{
  "train_examples": 77898,
  "horizontal_flip": true,
  "encoder_norm": "layernorm",
  "encoder_bias": "qkv",
  "decoder_layers": 6,
  "lr_schedule": "linear"
}
Rows from block 1 of the decoder of a small masked image model, named by matrix and row number. Rows with one number belong to one neuron. Each number is 500 + 40 x the weight over its row's rms, rounded and kept within 0 to 999. All counts start at 0. Numbers have three digits each.
After each neuron's rows are labels from the 100 images, of 14848, where the neuron reaches its highest value: "top examples" is what is common among them; "colour at peak" is the nearest of a few named colours to the mean colour under the peak. Only what is clearly more common there than usual is listed. The data: photos of plants, animals and fungi (iNaturalist). In brackets: how many of the 100.
# fc1: MLP up (decoder.1.mlp.fc1.weight, 512x128), inputs 0-127
# fc2: MLP down (decoder.1.mlp.fc2.weight, 128x512, transposed), outputs 0-127

fc1.134:503589485441448483526520438519465494508537431483511502485469493508478438528536485499501580480532495574534533500474469514532489460422505522551525445488540507514544500504534437492520481483416475556518507489504467505401478504435515576520546518494508476489523434507532463465498398536524459492546500514470451439475551508481496555509481466477550488543399570524473494469571524608494564427482
fc2.134:473385519549580436441490423521487473495465499603476550513539454515522514482503530487529423545492459488504552517469494444460534565473496497547512561485421478509455442509474561466547493618501498472439493518485474551540485487474489463451481485580515522481460531517519452538521514502493550476429537487536561516476534538510540504489482481482469515495506464506414500530459470445521498547594
top examples: class Aves (87); order Passeriformes (65)
colour at peak: pink (28)

fc1.368:566574515491483503467533479458479488489521467473514518535499510438495463479501475502533457513506494496564528390582483488528453472502433532507470507563468516488534451436432516536499451621540491537497529559483521462517554495494456434512455538457488450429490449507511520516522581515520530511449540522451555471424554538566583433500452566513504542514518515516441507554462493526435510530479
fc2.368:482464462440597526539485476507512477557548561524523495496532486512494568558532568500465497427535468454460462499539492437530548519510592491471538467517586469477487491485540506468490494434526481551521543504486496572404431483452548472428528422500545472435492504497465426500528527499524550474467452471524489412524503552499446603551468475515501477521529466485535466494560524466490523509513
top examples: order Lepidoptera (31)
colour at peak: black (57)

fc1.24:519510440541514487507532501539449473476559575540516470441428538520509479516496531556436556526552449464541440448457536545514572473510495524499469498492442508477495438513438538492431517553508555556588515451562506512504516450471528493494454457484472445486419472491515539607537492522485536488527504482440480459443528469459446491521468476574569488434482528545538479478482579550511453528513
fc2.24:475499503456509501479504556517462515513488465430477533482561541519549468483437560503562434438452522524510481556482464484489438521490466436446513454535517496512531486515372506475514520484521540574433539544527457423552563488475449456540471523491499496525558568453503460525556549516503512468473511526481553546440463588551467464422546484469442468537500489511533533502544527492468504563571
top examples: order Passeriformes (61)
colour at peak: white (33)

fc1.201:469541604543507527493518491529470571530542500397484508428502509494529512443537449494586473479507542464465444537543498504487466439434452493462464490518519498452512479520489548472472468487542533554458535506557574523510464574513492526479536469466491529563516469533447497468533467497447474499522478476461482479544440449560504465446549595582458508532425500559478481447504520474518569429508
fc2.201:546511477476559513522550504462507440454492528592523502578535531536530489543512490517420562505505483506488520471439492480503499537600554494530534466477526506498545486476544451502498524519497479467529542514460423499528489434431454488529475587539486521463495497461518482583526475481580519500486501502529513530428556551491546572561448441401540534508549479423520508559474418496493497554466
top examples: order Passeriformes (51)
colour at peak: grey (77)

fc1.319:470501484503493517621501455486572478490469574505534486472499480515470518521477485505606463534534428529521456542521557433477453484473494499426490588498473461551484478488468524517521446509514409505572566539547490512516552522483454540510541510531524547492457484501441475472528478550546468501583564458420454409484474525513514452509404494441495520499439499503497507510455532504446519469508
fc2.319:468529528509492578479587435457497514547493562490518465515455507499522474546439504559551459487529521465530526499532494572508536449508482550480451491430543476515446491433559483454546440561508469467494531482438451607525499421514517536488535527546549487521441437525583481533536485537482467537457488485470511429477514530524443554486486562471473559531493519436539438521446480487566468477477
top examples: class Aves (88); order Passeriformes (50)
colour at peak: white (69)

fc1.507:462479526435531515468460492461461491450394488493495516443486540506541486494496514479446549496579478592559497480507427471506487482513545521552458443514515533532549530471516478505622532569524483502510467443519447463503493521507457495496581561494556520504490502502539453519408495531577479504455489435522599518547477469474406488526538529513546483542526446496486554474458486479549509471450
fc2.507:551513544508516552430435430524508486512500518513476410490418521501477510482495536531525437516412521416458493551481533541491597563522444444491519488495476487411474457527480479502545563510549487532508498534546451524494579524528480550538453456470541457472527457502540527508504517518474454476459448589459478495544559558510532521531435491462449481580483475497487464523529554500469463565475
top examples: class Aves (84); order Anseriformes (28); family: Anatidae (28)
colour at peak: grey (82)

fc1.259:456526517493479391522541459463529470522500505539505491483592476478548458420481555498532499531508484526449515535519504541527502489491556556459568536546534524541533453562563568478480502418484520497463501519447447457495528540499448523495475471504490424521480525469488448476501453537524445498534439514571453462594470511558477500545531551493517520550487394445544443451525517482552503430473
fc2.259:500583436557523560471535424525558479463407463511525469490508472509431500549503528462494532527504551502461561540534444521485486489547504476454473493478484503498491478496467399529558487568500527490474514503529505540524500489470531494528502500521441474562492516544543492535484518525537587567465465555465502448593467495474560455482415561478464420499527528543487421488509514412502463564452
top examples: class Aves (85)
colour at peak: pink (35)

fc1.228:514613468522529533495497461446532506473477544500501473486446499467511543541523485493502507465476509515493507528540470437497489407533543544482516574516495514525512504477517472485521504534494527480410512453478530478487585518514418457560485524540479486475451461454503515500367476538530606523490487457487454520543485524460483405560552507568450469524492470595493464515515555517481441535420
fc2.228:465519494507566526520475459530445472492499464499593531467508524442488527488463463501450451500432486489529545506552528507591520486531476520474466578534571440457500469509588529432500510466503555536510466463462442462503456444514547540541559429492536452442530502537538560564485492458525467450444503522520488480489487494504473547529518423473502456553486519518519537414424472600487550538513
top examples: class Aves (89)
colour at peak: white (33); pink (27)

fc1.255:529551529394477566548526475498492457474527514497508488469506530499531543461528452521502449386526501425530447505465552537516490447495421521534514525472480494464443494445556510488471569489491504582485587483492485483561533500581532474511532516520504563444499543558446461470552409514523459503470508553505535486526500495524540479527483550482539484447437473453462472441581556483483568466504
fc2.255:582494467516574492507507458503449488462504518494524472580585480539486470495513526550482541555526502537473523491540466444498507525530576471454567522483523488477582462466519483500558426528506488402499520521525485514473455484405433499496526539467498540481488482443539507534488543486538511537540466432472529503471544493476509558461433452466446527572568477512517552530485361520525509503441
top examples: order Passeriformes (54)
colour at peak: grey (92)