config = dict(
    dataset='photos of plants, animals and fungi (iNaturalist)',
    encoder_inner_norm=False,
    encoder_positions='learned',
    decoder_width=128,
    steps=13100,
)
Rows from block 8 of the encoder of a small masked image model, named by matrix and row number. Rows with one number belong to one neuron. Each number is 500 + 40 x the weight over its row's rms, rounded and kept within 0 to 999. All counts start at 0. Numbers have three digits each. After the name is the row's rms in percent of the matrix's.
After each neuron's rows are labels from the 100 images, of 14848, where the neuron reaches its highest value: "patch colour" is the nearest of a few named colours to the mean colour under the peak; "responds to" is what is common among them. Only what is clearly more common there than usual is listed. The data: photos of plants, animals and fungi (iNaturalist). In brackets: how many of the 100, against the usual share in percent.
# fc1: MLP up (encoder.blocks.8.mlp.fc1.weight, 768x192), inputs 96-191
# fc2: MLP down (encoder.blocks.8.mlp.fc2.weight, 192x768, transposed), outputs 96-191

fc1.571 191:512543503501513477465508472491486495453462537499479489518517490564431487503520508528506526500517484498503520510530495480500497498557419479512476475450529497474536477492583522487454450523481529524488494526457445503472483367515512549546445435473462513494528490465543546458509512576495414488
fc2.571 102:474501508534526555540528514535459533504551540431483586495483565482522567423509476493522412549538519460505510483464576484459516483483501484524481499523505555499461443486506516482561482486496447529542484442556489481592504561467521523531498498502511561501444500501471471446494454494512490465
patch colour: white (53 vs 6.1)
responds to: class Aves (98 vs 55.1); phylum Chordata (98 vs 60.9); order Accipitriformes (25 vs 3.9)

fc1.398 282:464522506574503468526505488504450475475445481559445535509510511528432514490559522476476451550565457527467457480509474451543508492501447505476469488497445470484529552550555520467475501498503522499510506520512497547454488466532543497501517422501432488495494513456582497511492479539494437484
fc2.398 159:612476524532517451480499513499469418464464540563497508469468497533486489508449518550456542520504496497527494522474465487535460546464454484450515506442494497483550535516560444534481504492542482456499541497401503460431477445433537524461484483467562472480507538465516505514490518468561510504
patch colour: cyan (53 vs 2.5)
responds to: class Aves (99 vs 55.1); phylum Chordata (99 vs 60.9)

fc1.206 216:505492500586486457536530479492491435498457566477502404499510494527539467495528513460491483493547544488487484491541523538505508529467471493482554487491471509499495478467536504463465476450503510531516524555524570464433448504488502555511455481522454556512486523475518483448402514476543403535
fc2.206 091:435603510496520459553557458458527514506539492436520529550458442523424523533525472596531516496556448548474461522481492475462505404460480474504496465497489478462493481489471535440465518484489487554446565507546524535520545513576505449482520515534494591530513446526535469509569471463497473481
patch colour: white (38 vs 6.1)
responds to: class Aves (97 vs 55.1); phylum Chordata (97 vs 60.9); order Accipitriformes (30 vs 3.9)

fc1.618 093:518494440520485560473497486480533491501420485488496546545560483565485419525477513553517496495524456457500495539529458496483576559475435541534550450495479510497459485528506419481459439485550522497421523453462509556505530534573458510580526471538457508489599513438469478439553475468524527483
fc2.618 153:501495489447496516526443618492478493515512446545509418509480477446500553451488497519510489533422520521574507460485585467474376505465521480544542554508579525510487526442438433425525569490500529467465536573454462546536438498472585479441496554494521499478438483497479527549441605503464516488
patch colour: brown (62 vs 24.3)
responds to: phylum Arthropoda (68 vs 30.8); class Insecta (67 vs 29.2); order Lepidoptera (32 vs 13.7)

fc1.183 246:508511507498459523466547475546497468512542550486392406481523446526546483508517469586517535481456484521561423556503495518485455450487456483513504497479517527429581497488532514511436480498518552522498529523484565474445516449436517476496419510474569632545498497411502561532519536482501494474
fc2.183 105:498479441533437486516511505559480485518481495474527514518440534491520522499530557417487479515526467478476488451546537525553541492564460494467520502496442537613423442449529517509595457457456507534511490464574550462463455575509546512497549522555462437477464522609490485492483540471421474512
patch colour: white (38 vs 6.1); pink (31 vs 10.5)
responds to: class Aves (91 vs 55.1); order Accipitriformes (33 vs 3.9); family: Accipitridae (27 vs 3.3)

fc1.55 082:485506463504525584491476470542549487512428530551456470599497461459492499541523562568553504533533542496541586490546488498529522496443523503533569513529526495505497547480531531487528543529613508519424493467523444498502551539469502453519559551500513497524461504547449502533492607479460508512
fc2.55 141:508515458424449483530547546489424542532535478559470513419578470555481508459462485472493531525464396549535470499512498475524515531462497557553513494491561483544443561509488502515535560512483476463537531581473503508476509480503502484515490459491505514491578480466508479446577446523534553516
patch colour: brown (50 vs 24.3)
responds to: class Insecta (62 vs 29.2); phylum Arthropoda (62 vs 30.8)

fc1.760 328:418498538501571464520474532466454478535502489499480568459467579502508505448517466467424485532469471534503474523541527518504525510471458522496422413492575527505480515483574555469465412461512543457506512516518527552545569508517498504504444522541472456440457506495579510408509466502482479505
fc2.760 158:601514576517463482487528554546490494496498496445525496503448549478567510471500511507485472516459422506529522492526471524507582546522465399552540513507534535475451528461442522513505516455560478512494485514514486443455468428484525499483485549430509522386491560464511540512501500532479533424
patch colour: white (33 vs 6.1)
responds to: phylum Chordata (93 vs 60.9); class Aves (92 vs 55.1); order Passeriformes (70 vs 25)

fc1.515 265:498449542526483570548475505532416502421486552485489472483468479545449489455524485490561516538518508516474485461522493518540521495530451569457475477477512414478518512522572521461494481489442502490535479519480477486435520512511561581558444508512496537469509482509618462495517546480453443425
fc2.515 136:612498462514481433432512546511494520485539454570498443497502506488472417543457536495506460518531478483545485509530513434545439533487509515506543517492482547491555564498506512558501536520544519465480560494368435483487459418467542515446522506489518474458545505548458504520483533499525547500
patch colour: cyan (53 vs 2.5); white (35 vs 6.1)
responds to: class Aves (100 vs 55.1); phylum Chordata (100 vs 60.9); order Passeriformes (54 vs 25)

fc1.444 070:560431504486496585429439488479516542477560479516456551498492489502524542570449458459440524540486510439475473524479543537416461532477497469532494508525544472516550512518505445543521527562503457529516492541562409443514564480509506468524479496482457446513447522537454546494566458546498525565
fc2.444 030:491481551520505505449480490531464488499499458523544531522413554576521440445506497527562430481569527490494438534512425505509467452463560452506418538493520495514577547507476487436481449445485461468468495476583565413475510529503522570531500458529526535516540571439475528549487540541539519509
patch colour: white (72 vs 6.1); pink (27 vs 10.5)
responds to: order Lepidoptera (33 vs 13.7)

fc1.258 310:437548464526455460530523471471431506441522437463503505472474539495474493488512487544467473541548558454467536525544469514498499519531531446448529445540488473527528575479510525459527492520464505421512583473443483473403487492510531502564586435539539497490539498523508448559473490452476429485
fc2.258 162:564447493552415464476531516525450467447510456506544477485478484503467530499571521465469507535561487473480532457460420486506509542503510500470533507461433544487501468487559445506542499506507469556581506503487534475467444506514548519484551511509562487502555562507543452519564586398510445495
patch colour: white (49 vs 6.1)
responds to: class Aves (91 vs 55.1); order Passeriformes (55 vs 25)

fc1.645 090:386513525531458461469521484525467567479431459468532519494492523550552540471459472551437528488541517530512478509475449544540526472536533479479529493520457488519547571521557525464487416510445504493531482536486474511462493475497522515491578500587537480502516505491532511576466503491436411514
fc2.645 035:494613488546437496492520482538480530536449503437525526534450510505480547559548436445524500478483449496513483468523474540496517504490483418465460432455472507473490450448527473509478522500535504554484504511588538530517435503562548470453497577497468534497488545473509485448543475513479475448
patch colour: pink (32 vs 10.5)
responds to: class Aves (89 vs 55.1); order Passeriformes (66 vs 25)

fc1.591 082:554495496474421483492508476491496527472497547515458497518526443507518527474583556553476461543499445499495578499558426547505540467464514548489508521473502483533533552529508406421521521437557518443507513437519478508468550470518481497501532482521532508522513539490471481476583556431496588493
fc2.591 117:492374491532493526453495567472501577451530472543547502533568562528462466501425513486560495456490496493552422518515539502456470500422518475547609459500590524546477500496451545484543568484458520520492526537475532517548472593515526470542514558462493477502548500502531540491445527501495445471
patch colour: pink (28 vs 10.5)
responds to: phylum Arthropoda (70 vs 30.8); class Insecta (69 vs 29.2)

fc1.263 116:475532575561473457518442560394542548482495493512463480494452558467495498492446502546468522543476454492488526441547481524449453518433473456473500468569540519466469529532471526479441464498468489439539526469501501437544473476521444490537481530450531479451468557496466492456458505503519496554
fc2.263 067:512489421447611515453574462543467412489526482508507540501570437536511549495558520468531497488545549534543502558446538490526519504527600580460521512454452514557490482475536484510494514498487543522478519526541467521464497471488500514487476476556478517509551486525546520501519413509453498386
patch colour: grey (85 vs 48.7)
responds to: class Aves (84 vs 55.1); order Passeriformes (74 vs 25)

fc1.284 076:491496531551517420531449507444457550453461496500474451552519518493444541452536517538501506502512471533479464551461475531562511485525404485498499515530520516530546473518605507510500494478469547480502452483522457524457493398497555519560481426429497517431532539490554550506452527540418410497
fc2.284 031:512532479517457433478576466520508518493482512452453454501509511475510488609458512502475577483440504518530469541487555498549502537527415500477496485488460457535579515520527465568426529556488506411477567478467488526469485407491524443401461580419526503444495539516554472508493478535460461540
patch colour: white (75 vs 6.1)
responds to: class Aves (99 vs 55.1); phylum Chordata (99 vs 60.9); order Passeriformes (53 vs 25)

fc1.149 045:503441565471469503551511445522481471465420466542528537494521452546533527465508527482559469482477432502503573403538512479476476518499486540485542480491512520459507498597542525495452535511547558518521551483507530523424562496484549436494553522540519593525400486515528495491501575498462532480
fc2.149 063:535454449489553554431540545437511512515600501463498483521524575487421489547442459535472480535577581514494516586456494505524509468572545484519537515539517493565474491464511436492554486443476475545462519535537440525517506509467535557514374554518497441492523487526412522473533519493544468489
patch colour: cyan (29 vs 2.5)
responds to: order Passeriformes (54 vs 25)

fc1.355 038:572398539508451565527446498493503495426451415490454532516485495518550486537541559496518527519495491452475573501534430529514489474448431539608493412550510510503485496496501517500505491473544502474429564498430493554468487499468460478465491450510447513557419461495442432481515558499433475513
fc2.355 049:424552508497521388477551528542520498533564563602572415471528486512467534506419492517500497471495444547616434481509532520474490527470585500496558560442522443525452567509471485457545533499509468498472457530516423463458442499464515479454532534484479463527556477420486589516531448528456558499
patch colour: grey (81 vs 48.7)
responds to: order Passeriformes (56 vs 25)

fc1.282 047:582473494526482545590514526527500528492473557432409527523503541499490443581513458483469508549473579481520491543535434511517499464504420454499497500494510513479466475486495574547541484523482456557490520421514574534539537511623468604557433415467444474492526533457492495589488504518624475487
fc2.282 059:441513516478526465453489485494578496540556431605579445540515471508509518435503543523530527456500452486527497509474542530517485546472587547509496515486492480534510556511476431455520554407537530447473525604456458520503425462440534436454561523532534514568521503511474501442496478497441554516
patch colour: grey (83 vs 48.7)
responds to: class Aves (85 vs 55.1)

fc1.504 201:508506552477473423510463533489447529460482555553507431552501532480473508404576496554525530485455518475480477508496492495572556501506437513492493531490511538508525463518575501471470540499426478493527441522523521520507538420511538479539515467465500520402509602502583514500384494508470473556
fc2.504 077:519548510528463426456584480467481487520446511438411440526569519484557504520453491479505524504435475519527456553445537552549532542506384534518534472473474487500510491461556490575473522519513507443482482532496487553499510440408510421378479586400468506473443554515522462499451506494482523487
patch colour: white (70 vs 6.1)
responds to: class Aves (99 vs 55.1); phylum Chordata (99 vs 60.9)

fc1.325 152:506474527540468451495442502470493471397510542513510437537544510498511525407534416517509529481484442461462487497532470517538488500531482508507501487511538461562558489505577474447419459536526569514512445525511503517484524471500502543511490479489530555504533495497550556500428508531457407515
fc2.325 053:505478477512501432493582443490445433487507548431484420497545462480524464549466546448503498522495504510513465498493534471527476505500454577553522482542475523584532483502474565537457478515511561399435519513437563486479512477530441498423431558412496522449485461530491498515449493547497537496
patch colour: white (54 vs 6.1); pink (28 vs 10.5)
responds to: class Aves (99 vs 55.1); phylum Chordata (99 vs 60.9); order Accipitriformes (29 vs 3.9)

fc1.682 053:535388500478487561522554478425515573488456516553561511516510491482463449461505503499470540535505459490512535483538529600481529437479497529457456557478509547518503512481505507505519439452501468474513451520473564516514541511535512488520526487533493479453483487499457484447491528473524567536
fc2.682 091:496523507496475449495453473536524475520510484471473474547518502513459575539526502542493481450496519503488463466478474436481524565472584557545636514486588546494485558465424490475556536462498573502508577521506404501477435496435491530489531517473434556553513466515462470496492522488508529488
patch colour: white (29 vs 6.1)
responds to: phylum Chordata (95 vs 60.9); class Aves (93 vs 55.1); order Passeriformes (55 vs 25)