config = dict(
    model='masked image model',
    dataset='photos of plants, animals and fungi (iNaturalist)',
    train_examples=77898,
    image_size=40,
    crop_scale_min=1,
    horizontal_flip=True,
    method='mae',
    mask_ratio=0.6,
    loss='mse',
    encoder_arch='vit',
    encoder_norm='layernorm',
    encoder_norm_position='sandwich',
    encoder_activation='gelu',
    encoder_mlp_ratio=4,
    encoder_head_dim=64,
    encoder_fused_qkv=True,
    encoder_bias='qkv',
    encoder_qk_norm=False,
    encoder_parallel_block=False,
    encoder_inner_norm=False,
    encoder_drop_path=0.05,
    encoder_patch_size=[4, 4],
    encoder_layers=10,
    encoder_width=192,
    encoder_positions='learned',
    decoder_width=128,
    norm_pix_loss=False,
    decoder_layers=6,
    init='torch_default',
    optimizer='muon',
    muon_scale='match_rms_adamw',
    lr=0.0068,
    momentum=0.98,
    nesterov=True,
    orthogonalizer='newton_schulz_5',
    adamw_lr_other_params=0.0015,
    grad_clip=1.0,
    steps=13100,
    batch_size=256,
    epochs=43.1,
    lr_schedule='linear',
    final_lr_fraction=0.05,
    warmup_steps=2620,
    weight_decay=0.03,
    adamw_weight_decay_other_params=0,
)
Rows from block 6 of the encoder, named by matrix and row number. Rows with one number belong to one neuron. Each number is 128 + 32 x the weight over the matrix's rms, rounded and kept within 0 to 255. All counts start at 0. Numbers have three digits each.
# fc1: MLP up (encoder.blocks.6.mlp.fc1.weight, 768x192), inputs 0-95
# fc2: MLP down (encoder.blocks.6.mlp.fc2.weight, 192x768, transposed), outputs 0-95
fc1.720:137101140174110161104132186082119100167150129082146072185118129094175111129136080143064133094120124073116133167158166151151097156126126132151153138118129128137151156165138139116119121149152151081175096106109151125154126150065153116108143055118143132101123090128170137123156136154099138111
fc2.720:129109137143135143112127113125153129131138134132113144132127166169141138118115083153128134127161103126121131126103162137146114150138136153122125136118107146108112141129103084132149121132127151140136113136114099117126087109120140108175114099118127139135110116121157125157121105150095155154
fc1.721:135138135132111104161146110128141136107099122122139122125129114117117117124119111144132140146141119112136122130146141134147144150092119110137116140114132113120093141100154115123128116130143117123110144145121116131136124125131135136114128122123135127144159123141164118113109126152135129156
fc2.721:150140114123136102112122150061084099126168123102161116086082148126152124083112105131160148120110152128096094163173138178090126112173085114120126086148121089158176088139111099128173094099119170143161140099171133106129108112100163129058038175091164051135126105101125125106141111115125145159
fc1.722:105119106131134119125126125111135128136141123139115147119117123126142146127112155105130130111134129151108140118148089132128126137131124162149142146106109128137134131132119130113131129160126151126114113125120124110115122144138108115125125111113149123147101138134124120151113121141129139140
fc2.722:138131160097133115129124138111133115150135137127122117134125112127162109089114127129135146151122130116137103117121155119115134122117147112122123107137127147131125149125143125106130123118139103121125174117147100136141114147122135135125133149134122127107132121130133133097163128118115101136
fc1.723:132130134134123129150123137124130145111116117129126126112125130132134120117118119132130137144135120133124129127124134130112133131132139121124136114126120140142121125119134122135130129118119136133119137121139116118122116139118140130141134125120130115124130118125122118138119137130138130132
fc2.723:127126136117135118117123118102128100150137130139150103142124122130134116131123124136158113108109142124137124141119129131154118140127104098133119118092133126141136122143119120121145135097106096118118112125101107146122144121133111132117152144118138130153146146134135157124120112114103123128
fc1.724:143129134119139145125128124124143129124157113152122128120168133129122124116154144131135111131130127116150120126130105121144138115130132100148126117114126135109114139111133154136109138140144131118128122139101127113121126135154132132127144134131131114131134136144125123141121105123104113140
fc2.724:147142137122136119109139118135125126125149131122124114122128128127137136128132124114117140130117132124121110138124120131125132133132124127121146108123133130137115125122133134137135131146122128120120130112136136130127127125127127130128139116128118134136126142151135116125130121115138130137
fc1.725:151128154109131128152139134128126092124113116109159115114117131153122104127115116095148121147128102140123185136129107121089140157117127100153130122117123104158095128150175125085115110106131141144119170127144083112133090130115138162156094133087145098144122140084127125117123158149149127141
fc2.725:135162167181182136156147090089234118112110138137143192122147101103142100076105149164181152183176163137176107144149165091194132123128100077119130135120174127180205117132112072171141184079118178070085144089147124178107175116118152137148231185212158067136135119177105087134119157092133106176
fc1.726:144161125105110141120138150119153094090032092135084117066129126129147201093106151058139107144080157147159095127126123138131166125119131110093130094100123134188157121151153147140139125131129158122093141140175124118181219114162124152090143131118123177129131160139082107117161135148137095132
fc2.726:124163143115137137144138108109138136112153147141102157182160079149100122114119151123143119155113084167130142103099100139155143138113150098130145144112127139123104119153100125106104129113182109140112185081140128153086107138137131129139143142124155103119100116134109120120113119121158142108
fc1.727:166132139112095105152142099158143158142164141187095120095144133148150151164117137117161139168096131152158075090141137139144148086137115177115112127137118073085144077127163130083149140142136110138177128101195146116083133080151112161140088103173111109144101166153142116156132122141187133104
fc2.727:128110149154140128125099112136097119120134149148122140135130118135117123121143134135117123098129157127114130139122126124118099107152118124114119118121128132118132136114085143133116140166137130135132102149112136126126113121095135137123122132134148133116110148103115124131154099129117119125
fc1.728:072123129159104133160193158171061136091073132098117116155105151117148073105153090128142135107120090137134155168157139086156149118142155065101107157153149060166125171118107132228094154133111137120103163149085151124116097133138128091116106116127114111112116099114137121124086087146172156091
fc2.728:137120104119136135127141122137139107140145120107142154127145095121148131138125144131108141134142126127141131118101155137110115117142119154107125123111114146128140123139130149104125136159113128141135137117109128136119137133155105133115139117123114141121132122111108142150130150127094124147
fc1.729:130126120130131129128134127131128127128134127128137130133134128127127128129122128130125130130130125129127126127129126126127128127133135131130135129129130130127132134128127120123130128128129132125128125128124130124129128129126130125133127121133128133124127126121135125126127127124129129129
fc2.729:125131124128124134126122128129126127132132131132125124132126132125121134126133129132123131126131132132124128131129135125136127131124128131131128131131129131124121129125123130135127124130122123128135125125125130122126127126128121124133128127130125135136125126128125128129125125131128128123
fc1.730:130130134136132128135131132131125134129133132127123132124131127130127131117120133121132135126131132136138132124118124130121124135126126126119121138134134121135130129135117132136130130127133132133114144117115138137131138126136135130138127132129124144115117128123120123127128120128135137112
fc2.730:129126120127125134134125118139126127129125132132122124132125130127125127138139132119131121123122122129130125124139123126133136125127134124143128132125124135120135136126128126131123126126122122128133121126124128121121127128131124115124128126135120132130122122131138137133129133138129128130
fc1.731:119184110137128148129137092157179119118093084153127154133132150126094171077054144142124115153033116157163119131124111106122185162138096139054099130062183164070114114131134142135089164117139107132127137158166203164122048086085119139105154098119161137068106158165146079078186143122100106137
fc2.731:089117150148138127097142155119095159170111156107161172143134144210108142170105156097084159086140148136135116120136150123127115115103152080110108136085145110132113104139176119158106183134119166181133096126131146114143115144139144118133131144144108136100150124115135145138114065098142105138